A small image VQ-VAE, trained from scratch: decoder activation silu, decoder widths [32, 32, 64].
Rows from expert 0 of block 2 of the encoder, named by matrix and row number. Rows with one number belong to one neuron. Each number is 50 + 12 x the weight over its row's rms, rounded and kept within 0 to 99. All counts start at 0. After the name is the row's rms in percent of the matrix's.
# up: expert up (encoder.blocks.2.mlp.up, 4x16x48), inputs 0-47
# down: expert down (encoder.blocks.2.mlp.down, 4x48x16, transposed), outputs 0-47
up.0 106:69 65 76 58 54 66 46 66 64 36 39 60 50 42 28 53 56 77 51 55 37 43 60 61 39 49 40 59 57 39 31 45 22 42 49 51 45 37 54 51 42 55 48 46 65 40 61 37
up.1 086:67 67 60 47 29 41 49 41 32 83 56 44 57 48 74 48 58 52 66 57 43 61 47 55 54 54 51 55 49 50 39 46 45 50 51 56 42 82 56 38 72 32 50 43 43 40 51 70
up.2 082:54 41 65 46 46 59 46 46 44 49 61 42 33 50 26 66 30 46 37 55 72 49 76 49 59 50 61 62 48 54 56 76 64 45 53 50 72 45 57 50 55 67 57 52 25 38 59 34
up.3 113:51 61 49 52 51 48 63 41 33 39 44 60 50 28 46 71 43 49 37 33 66 58 79 35 46 42 59 59 45 59 37 65 44 41 69 49 45 75 31 40 56 51 47 47 47 41 37 75
up.4 123:45 89 52 48 45 66 49 53 66 44 51 42 39 39 36 54 13 55 64 32 43 60 57 56 33 42 54 40 48 36 43 51 53 51 22 54 47 51 33 51 60 45 50 60 55 49 50 52
up.5 089:55 38 34 55 58 60 60 54 58 38 47 71 46 54 63 57 51 48 54 16 50 65 46 44 64 19 53 49 50 55 47 38 53 55 51 69 59 45 34 43 33 44 35 38 35 41 24 50
up.6 127:79 45 54 46 55 65 50 46 39 37 62 62 60 71 38 42 45 33 37 58 48 60 47 58 49 65 31 65 43 75 49 56 49 58 72 49 33 61 58 30 58 61 44 41 37 58 63 46
up.7 101:35 39 67 55 62 49 59 37 38 38 48 58 62 43 49 65 43 43 43 51 73 67 53 48 31 42 51 48 39 26 48 40 57 62 56 57 49 69 56 52 42 21 56 55 61 76 64 65
up.8 102:55 52 64 57 65 50 33 57 43 46 41 33 59 47 32 51 78 44 43 48 39 63 67 60 42 59 57 40 33 49 60 32 31 31 36 61 35 58 44 32 42 58 71 52 55 30 52 54
up.9 062:47 27 70 67 49 57 48 59 35 49 63 49 47 59 42 45 47 40 64 52 77 51 56 52 35 34 57 43 49 49 43 34 60 46 44 37 30 69 72 36 44 71 41 62 45 68 42 62
up.10 073:54 41 75 37 55 46 41 44 58 64 63 62 50 50 59 55 60 43 41 56 59 47 43 45 44 45 36 56 71 73 38 29 38 56 50 69 51 83 32 44 34 55 60 71 55 46 52 43
up.11 131:49 53 41 53 53 59 60 72 66 35 42 40 34 65 69 52 67 60 44 67 40 34 54 48 64 46 57 59 52 38 62 69 29 34 48 57 54 28 59 44 43 41 46 53 44 29 73 50
up.12 076:44 56 44 56 50 45 54 62 42 46 47 46 60 70 46 59 53 41 37 52 38 38 42 65 14 52 46 41 71 30 34 49 74 53 65 31 58 39 46 33 43 56 50 39 54 40 69 34
up.13 113:49 67 55 40 56 34 58 74 48 46 39 52 67 39 43 54 70 51 24 52 75 56 45 43 65 72 43 37 39 48 50 63 43 27 47 46 46 47 47 69 50 40 36 54 38 50 68 63
up.14 084:51 54 44 38 59 62 61 48 47 40 48 48 44 54 42 67 56 57 55 45 55 47 44 57 60 73 47 53 36 56 72 58 48 41 64 50 63 52 42 76 44 19 77 34 59 43 73 32
up.15 099:48 59 40 50 58 38 35 46 41 40 49 59 40 32 59 52 41 31 77 49 58 50 63 38 39 33 54 53 78 50 35 53 46 48 81 58 45 50 28 68 65 52 43 54 50 67 57 51
down.0 090:30 28 38 38 54 58 46 43 29 67 54 46 40 56 69 55 47 29 38 54 59 46 58 50 62 47 54 42 45 42 53 49 70 75 34 39 60 68 45 45 56 59 63 41 24 62 44 62
down.1 081:52 44 35 49 63 81 47 50 51 17 23 70 48 51 47 35 50 37 33 38 52 44 63 47 56 53 52 34 54 41 55 44 50 55 59 44 61 42 43 55 39 73 60 53 37 70 47 53
down.2 070:50 57 24 66 49 44 57 36 58 59 21 64 48 50 67 41 65 67 47 28 49 55 43 54 51 54 46 30 51 58 34 41 52 57 54 70 39 47 40 53 44 24 64 51 64 44 35 61
down.3 127:55 39 48 43 45 32 33 68 72 64 69 35 50 65 58 29 50 59 69 45 36 53 26 66 54 49 29 41 55 44 57 42 46 52 47 64 54 34 62 53 42 47 50 55 66 48 66 33
down.4 109:51 19 56 49 51 35 53 48 42 42 62 45 61 48 75 47 92 62 45 61 57 26 38 45 64 55 34 47 54 62 61 53 48 38 67 40 45 36 56 54 50 58 49 49 45 52 38 45
down.5 079:64 64 50 53 55 49 47 57 41 64 57 45 58 57 54 53 24 61 53 74 64 40 57 43 40 66 63 63 69 47 48 55 46 66 71 50 44 61 59 60 71 49 73 57 64 63 73 55
down.6 114:30 54 51 46 55 46 52 53 60 74 44 41 52 38 57 46 64 58 64 57 79 48 63 51 48 37 60 40 66 23 38 35 48 54 28 55 68 44 45 46 51 34 61 57 75 43 46 43
down.7 089:50 81 41 56 37 36 47 54 54 70 50 30 48 49 59 20 55 51 54 41 36 38 36 51 74 52 47 51 69 52 47 50 44 45 57 54 43 51 42 60 59 75 48 62 44 26 47 35
down.8 102:30 56 47 56 41 44 53 43 59 43 68 59 32 46 65 63 19 63 67 54 63 36 39 30 55 46 34 56 74 40 49 66 60 56 58 38 47 43 55 74 59 50 34 54 52 52 54 45
down.9 116:63 35 53 49 58 35 51 47 31 51 54 48 50 40 63 49 38 34 31 49 61 74 59 45 34 48 42 80 43 52 49 34 44 63 40 50 64 82 26 57 44 49 54 52 46 49 34 50
down.10 090:69 72 32 60 39 50 66 60 46 49 45 22 61 56 51 43 54 45 48 49 47 62 52 38 50 59 67 54 36 49 73 69 51 33 53 35 65 30 68 56 55 39 31 48 50 58 39 62
down.11 117:53 49 66 36 60 56 48 44 45 65 50 65 72 48 33 46 29 36 61 59 51 55 42 49 33 50 53 68 33 52 53 40 58 65 44 29 43 79 42 64 62 50 52 34 54 69 31 48
down.12 083:62 40 62 30 55 52 41 33 44 41 42 54 51 40 57 51 44 51 53 49 57 64 54 52 81 46 60 58 45 53 51 40 13 76 38 61 59 60 52 67 65 41 68 38 41 49 55 60
down.13 110:44 44 47 61 43 61 53 33 46 37 54 40 41 55 66 45 21 45 69 50 26 30 50 61 32 43 47 61 58 59 64 54 50 69 69 40 41 46 45 44 56 66 59 65 50 50 27 34
down.14 097:53 51 64 63 73 55 36 46 47 57 47 70 64 54 64 41 43 48 40 47 59 49 67 56 51 44 61 45 69 54 48 46 62 81 38 49 39 55 64 39 68 73 51 58 34 63 35 69
down.15 105:56 53 55 55 48 78 65 39 59 49 48 41 60 69 30 40 67 69 45 36 58 50 52 51 70 63 60 46 28 46 76 42 58 56 43 52 61 62 76 38 41 46 61 50 54 38 54 60