{
  "model": "image VQ-VAE",
  "dataset": "stained colorectal tissue patches (NCT-CRC-HE-100K)",
  "train_examples": 45211,
  "image_size": 48,
  "crop_scale_min": 0.7,
  "horizontal_flip": true,
  "bottleneck": "vq",
  "downsampling_factor": 4,
  "encoder_arch": "convformer",
  "encoder_norm": "layernorm",
  "encoder_norm_position": "pre",
  "encoder_activation": "gelu",
  "encoder_parallel_block": false,
  "encoder_moe": "soft",
  "encoder_num_experts": 4,
  "encoder_moe_every": 1,
  "encoder_expert_mlp_ratio": 0.25,
  "encoder_slots_per_expert": 2,
  "encoder_shared_expert": false,
  "encoder_patch_size": [2, 2],
  "encoder_depths": [6, 6],
  "encoder_widths": [48, 96],
  "encoder_kernel_size": 5,
  "loss": "mse",
  "latent_channels": 16,
  "decoder_norm": "batchnorm",
  "decoder_activation": "silu",
  "decoder_channel_attention": "eca",
  "decoder_widths": [32, 32, 64],
  "decoder_blocks_per_level": 3,
  "decoder_block": "plain",
  "decoder_attention": true,
  "decoder_upsampling": "nearest_conv",
  "codebook_size": 1024,
  "residual_init": "none",
  "optimizer": "soap",
  "beta2": 0.99,
  "learning_rate": 0.0041,
  "beta1": 0.95,
  "shampoo_beta": 0.99,
  "eps": 1e-08,
  "precondition_frequency": 25,
  "max_precond_dim": 1024,
  "one_sided": false,
  "adamw_lr_other_params": 0.0028,
  "max_grad_norm": 1.0,
  "max_steps": 9700,
  "batch_size": 128,
  "epochs": 27.5,
  "lr_schedule": "wsd",
  "decay_fraction": 0.2,
  "final_lr_fraction": 0,
  "warmup_steps": 480,
  "weight_decay": 0.0,
  "adamw_weight_decay_other_params": 0
}
Rows from expert 2 of block 5 of the encoder, named by matrix and row number. Rows with one number belong to one neuron. Each number is 128 + 32 x the weight over its row's rms, rounded and kept within 0 to 255. All counts start at 0. After the name is the row's rms in percent of the matrix's.
# up: expert up (encoder.blocks.5.mlp.up, 4x16x48), inputs 0-47
# down: expert down (encoder.blocks.5.mlp.down, 4x48x16, transposed), outputs 0-47
up.0 107 [125 144 142 120 166 150 115 130 150 131 144 114 130 128  88 100  63  87 175 111 194  72 200 159 111 110 101 112 125 152  94 114 153 109 120  41  73 127 112  83 134 175 132 117 106 140 156 123]
up.1 066 [ 89 154 132 132 182  81 163 179 114 109 121  83  99  95 165 151 114 151  93  51  89 189 167 158 131 163 125 107 133  88 104 132  91 119 163 138 126 153 137 139 162 184 141 163 153 154 164 131]
up.2 059 [135 110 115 145 171 133 136 106 109 132 139 127 165  66 138 160 148  83 141 141 194 163 178 130 133 140 119 181  81 226 197 154  98 114 115 106 119 153 126 137 170 109 137 176 124 152 137 115]
up.3 118 [168 113 200 115 144 175 159 137 160 136 136 125 120 198  83 117 158 129  60  82 134 135 138  94 126 139 153 110  85 133 135 147 112  86 118 168 107  89 145 126  46 141 180 105 152 147 136 161]
up.4 116 [127 147 152  61 158 127 122 151  50 120 186 144 113 123  85 118 141 149 158 140 165 127 132 118  91 113 150 104 125  73 135 129 148 140 173  43 189  97 107 129 168 108 111 156 116  70 139 133]
up.5 109 [103 119 170 117 107 118 130  97 122 120 148 148 108 106 157  86 140 123 211 160 148  57 138 120 121  88  94 134 197 141 142  78 180 146 132  96  66  98  87 143 167 129  90 139 108  99 132 165]
up.6 102 [142  51 150 100  95 127 104 183 173  73 113 136 159  95 105 157 134 139 124 109 163 165 122 125 139  64 114 150 209 178 101 127 196 152 107 156 135 155 135 117 137 143 129 147  86 101 118 125]
up.7 115 [125 187 124 112 146 143 121 126 134 147 104 152 129  77 106 143  89 138  39  55 120 151 121 145 113 130 171  98 156 162  77 106 130 177 150 163 175 168  88  92 126 105 140 145  89  87 110  98]
up.8 094 [ 84 111 145  86  66 122 107 158 159 127 134 188 108 160 157  81 149  44  92 132 147 115 100 120 104  87  91 124 171  97 127 148  98 185 111 175 166 132 149  83 129 121  99 115 119 151 163 137]
up.9 105 [120 157  97  92 176 152 119 147  79 155 109 116 132 129 124 140 167 174 118 209 117  91 130 191  80  77 163 164  99  85 151 120 117 121 114  94  60 128 120  91  84 127 139 158 122 103 148 103]
up.10 115 [169 159 104 131 138 199 147 113 175 186 108 116 157 116  84 122 138 144 125 120  89 106 152 131 162 151 180 141  86 176 121 174 115  74 145 169  80  80 114 137  98  98 137 129 139 135 117  58]
up.11 043 [158 100  75 163 129  86 141 157  85 135 108 149 130 123 136 156  70 167 149  94 138 119 118 188  86 154 104  93  90 107 186 134 130 140  94  35 145  90 116 116 109  62 126 124 129 126 108 128]
up.12 117 [148 133 178 121 126 161 112 115 103 103 139 165 119 122 122  57 159 123 137 206 130  84 142 155 173 118 125  71 137 138 108  52 193 132 104  91 150 116 118 104  69 140 146 101 167 126 133 165]
up.13 080 [122 168  64 145 109 138 139 118 185 125 140  81 112 182 135  82 104  98 179 147 102  53 131  98 177 145 137 131 166  89 152 136 151 138  97  58 136 115 108 133 166 153 135 148 127 184 105 125]
up.14 109 [154 113 124 163 123  89 128 158 120 112  50  96 101 105 159 138 151 129 140 105 103  77 109 173  86 156 121 111 169 167  79  97 118 131 118 139 186 117 113 163 182 111 204  82 145  99 131  97]
up.15 104 [ 91 188 132 128 103 176 109 105 115 145 181 130 133 182 130 107 176  92 155 199  59 102 131 137 122 157 145 101 168  49 129 157 132 165 138 115 115 113 139 105 144 149  69 117 117 109 147 109]
down.0 087 [126  89 107 138  90  89 135 112  84  96 109 126  99 124 152 107 170 191  84 131  96 161  35 108 133 139 167 122 155 129 168 124 119 131 151 183 172 100 149 162  88 108 140 136 159  96  68 119]
down.1 093 [ 67 116 112 115 146 126 171 190  89 128  97 107 135  78 191 181 119 131 116 111 105 169 151  89 164 156 171 105 169 114 106 143  75 132 100 140  71 128 119 133 120 131 129 132 149  91 186  76]
down.2 076 [ 64 118  81  48 122 147 118 101 124 131 105 108 115 134 141 172  82 200  94 104 129 138 146 148 172 133 181 160 113 106 116 144  95 142  90 119 186 122 137 167 115 196 151 152 107 133 106 104]
down.3 092 [104 129  95 139 111 114 100 148 106 122 159 148 150  59 139 151  91 122 182 148  90 116 142 181 150 136 100 183 127 147 161 107 186 153 161  90 185 194 154 117 194 151 103 130 102 110 110 156]
down.4 132 [112 155 114  44 139 140 102 179  51 116 176 143 159  89  99 102 144 135 152 132 152 119 131 118 134 115 130 117  94  98 123 148 142 142 147  81 201 122 105 116 186  90  82 123  87 102 170 142]
down.5 095 [107  93  77 108 131 111 140 148 104 123  71 102 134 153 108 126 151  69  94 124 134 170 107 115 158 141 159 108  80 106  88 151  68  83  88 143 170 124 156  69  97 125 183  92 140 174 135  82]
down.6 113 [111 158 128 170 125 102 170 114  38 131 148  85  84 150 155  74  91 110  97  78 124  87 129 161 121 180 116 138  53  99 124  77 100 115 149 108 121 147 110 120 117 133 109  96 140 152 121 175]
down.7 107 [150  86 145 124  98 136 141 163 106 121 137 101 105 146 151 110 173 105 202 150 125 135 113 122 126  72  90 151 110  99 182 142 151  76 109  85  67 110 227 129 158 132 120 104 166 150 145 125]
down.8 072 [172 109 128 172 158 118 131  82  88 130 142  86 147 116  71 164 114 178 149 137 155 107 172 157 166 182 123 110 125 121  93 114 188 104 174  82 136 127  79 159 119 142 112 133 203  97 131 101]
down.9 099 [135 103 168 190  84 114 169 113 153 124 162  98 119 132 112 117 103  66 141  92  98 152 138  72 195 206 102  98 143 152  97 135  87 135 167 124 160 122 158 161 148 103  96  83 103 123 136 124]
down.10 093 [ 89  95 171 104 152  60 137 124  95 101 151  97  73 147 160 135 107 112 120 111 122  96 105 142  86 149  79 117 122  95 125  76 116 141 103  95 169 107 156 149 112 204 157 115 140 142 122 211]
down.11 121 [149 138  41 141 101 155 147 173 127 162  96 149 143 107 142 156  80 167 162 133 145 117 157 145 119 113 152 109 136 122 145 171 113 163  78 134 161  93 110 102 150  60 125 156  99 149 164  44]
down.12 098 [ 86 104 127 172 149 103 159 156 152 127 145 116 145 148 182 150 101 118 130  97 141 190 139 101  65 165 116 213 119 171 178 146  98 149 176 153 114 151 113 130 149 149 139 174  71 118 112 157]
down.13 108 [150  89 167 148 161 121 167 117 106 105  90 197 149  92 126 142 180 129  90 162 174 188 145 167  80 129 109 157 121 193 123 146 121 139 150 140  99 167 132 154  76 120 139  81 142  77 131 154]
down.14 104 [ 80 119 102 101 128 125 134 104 166 104 202 134 131 155 104 108 123 139 104 146 179 212 147  88 149 105 157 134  90  97 153 145 136 130 158  76  87 155 128 106  58 134  89 155 114 145 116 187]
down.15 092 [182 107 173 172 157  53 152 156 141  95 111 139 119  99 124 140  77 132 110 119 205 133 143 128 126 127 145 163 126 199 157 120 127 106 136 106 156 171 129 165 111 131 171 156 162 173  93 174]