Rows from expert 1 of block 10 of the encoder, named by matrix and row number. Rows with one number belong to one neuron. Each number is 128 + 24 x the weight over the matrix's rms, rounded and kept within 0 to 255. All counts start at 0. Numbers have three digits each.
# up: expert up (encoder.blocks.10.mlp.up, 4x16x96), inputs 48-95
# down: expert down (encoder.blocks.10.mlp.down, 4x96x16, transposed), outputs 48-95
up.0:125118187162166124106137102114090092110083195148151186143116137129131115100156113141185093163144150169125123153161164117114100125151121102156162
up.1:140170141126136114150129110123149119152144110112136141099135116147111112145138135133126141142120110136113106100144125084089119104151158147123137
up.2:161142167167094128125182103116147118125127119118094129127159166109110096159143138114123144147124119121127140134119142162130123110123105145133102
up.3:125132116135147128119124109129130102094150126173114135128114107129170137096117084150119115160122138157140145100092135115127107158138120129145143
up.4:123138121132107149102118130171118110128148093193131139141135129087112142125115082153122159180146120068060119140118145192094176129104120138089137
up.5:119115092136125158182133131128088049132144171092174100138085124082119144137117109158148165191151158146114123108108152131097145116113103161129069
up.6:121091119143117123126112125145116159134098155131155138144116123132111150139138153121124110152122156123131133145142129130120135106119132123125130
up.7:169074088114100115154133114180112082138122202116120136136106154171110139146136151126143135163190162100079096129150108166121128127133166138098108
up.8:129118143142119096114107139117142142118137124113138108147119098140123137121143142118127106099126103120142153164125090130153124134147144154145128
up.9:091108139170124199114149131162145168118133124133089129088123107135106117133091143104135110128087140103156106108134123166127125125147128121113139
up.10:144111151099160084137171148109127100136116161142119061069200137123135075138154154153129120170113120108087137080166151175122165065112128135127128
up.11:109141115100151154118100124175146128125142077123106133104170111144097151094128141163109108120087162129172163121150160103146139125151123126111138
up.12:144102122122158148167119118106149146134133149117157100125129156132115110130139147095140120184107130128127116075111146115146134149159125183113108
up.13:110150145124149104085145137132128154152129148077111127121169145135105101138123125163124165142091108138162145096160149155130115120128109165151100
up.14:120129104135108114121138122120116115110113199117106168113149173165133094092113111126164093154116123155123093118156164127153123150136138159137115
up.15:120137173131139124132127119122180106129124109142099110094151142135130095109115104149152137122096140132113147123135101078128138133116134116138142
down.0:119149130131075091095116150105150176078085138162167095171101102114137102138127112124140064156178152205113160127114089098114087134129146075135153
down.1:147105126144137139137118076084136125136139126143141141109111137114133115169134129141138110142164113114120165124061128104130111120116172129113113
down.2:129126152106147082124144152120106132116127105133172096117121124144175161117127111137082106129159155105111158163132109099115095161101127128101109
down.3:161137159128101124119132131108116132164100163135157114127175091170090126161152141131135159185116088138114140168113117117126124085114111137091085
down.4:078172135111071150079154092143125124131178105126179183136098162110126171107134080078100090135129163120148149152170106115123117144162103146149162
down.5:165119150152132115150128153150104066154121169158134135124075140135095119095114121123150159124117150110158172114159084124123137155112128148140107
down.6:145161118129157139125145127163087111182132151112103077161138160137130134135099134179106128133113150151143109115159110116112130156114122156146171
down.7:122161111137117088145133169128108139115163134117124145130112180150131128131097123121085109137132178123130143116135103150124136157145156136144133
down.8:121142109112171149180127148094073115119099120166107079106165154114175107168164133132070126167118178127124118121105174117074126101122101159109093
down.9:085128132137099162156128152137164178134123111127143139133130125118124121142111115127146152129125115119125112141116149145145166102124101114094160
down.10:108091158124156101106141137121143107148141132147090131084121127164151142124120065162135142098104124114162154158129138125120113100126126145097128
down.11:099127109119142159124094089172145127113120098122113163133152100102087135118094136171136093095130151132150101107163144114113155108115101093131145
down.12:096142141122153124112134149125128156145169179148126118125132141136111141086126174094134118123100126114150117100161099148135151122165165159122125
down.13:141162087114130154082127141125153148115144136112149155106144087183146108109137073149123084141103148149186130145114136117125076148092133100177115
down.14:112137130110111126139152126138146128138155173163097117117112119182150146128119098140156074110119130160125117114138125102120137159110152123109140
down.15:153102119127106099125094122112121128136137153132115111130139086140086131149153103104138144133148087114078146110121110123106113080124089115122098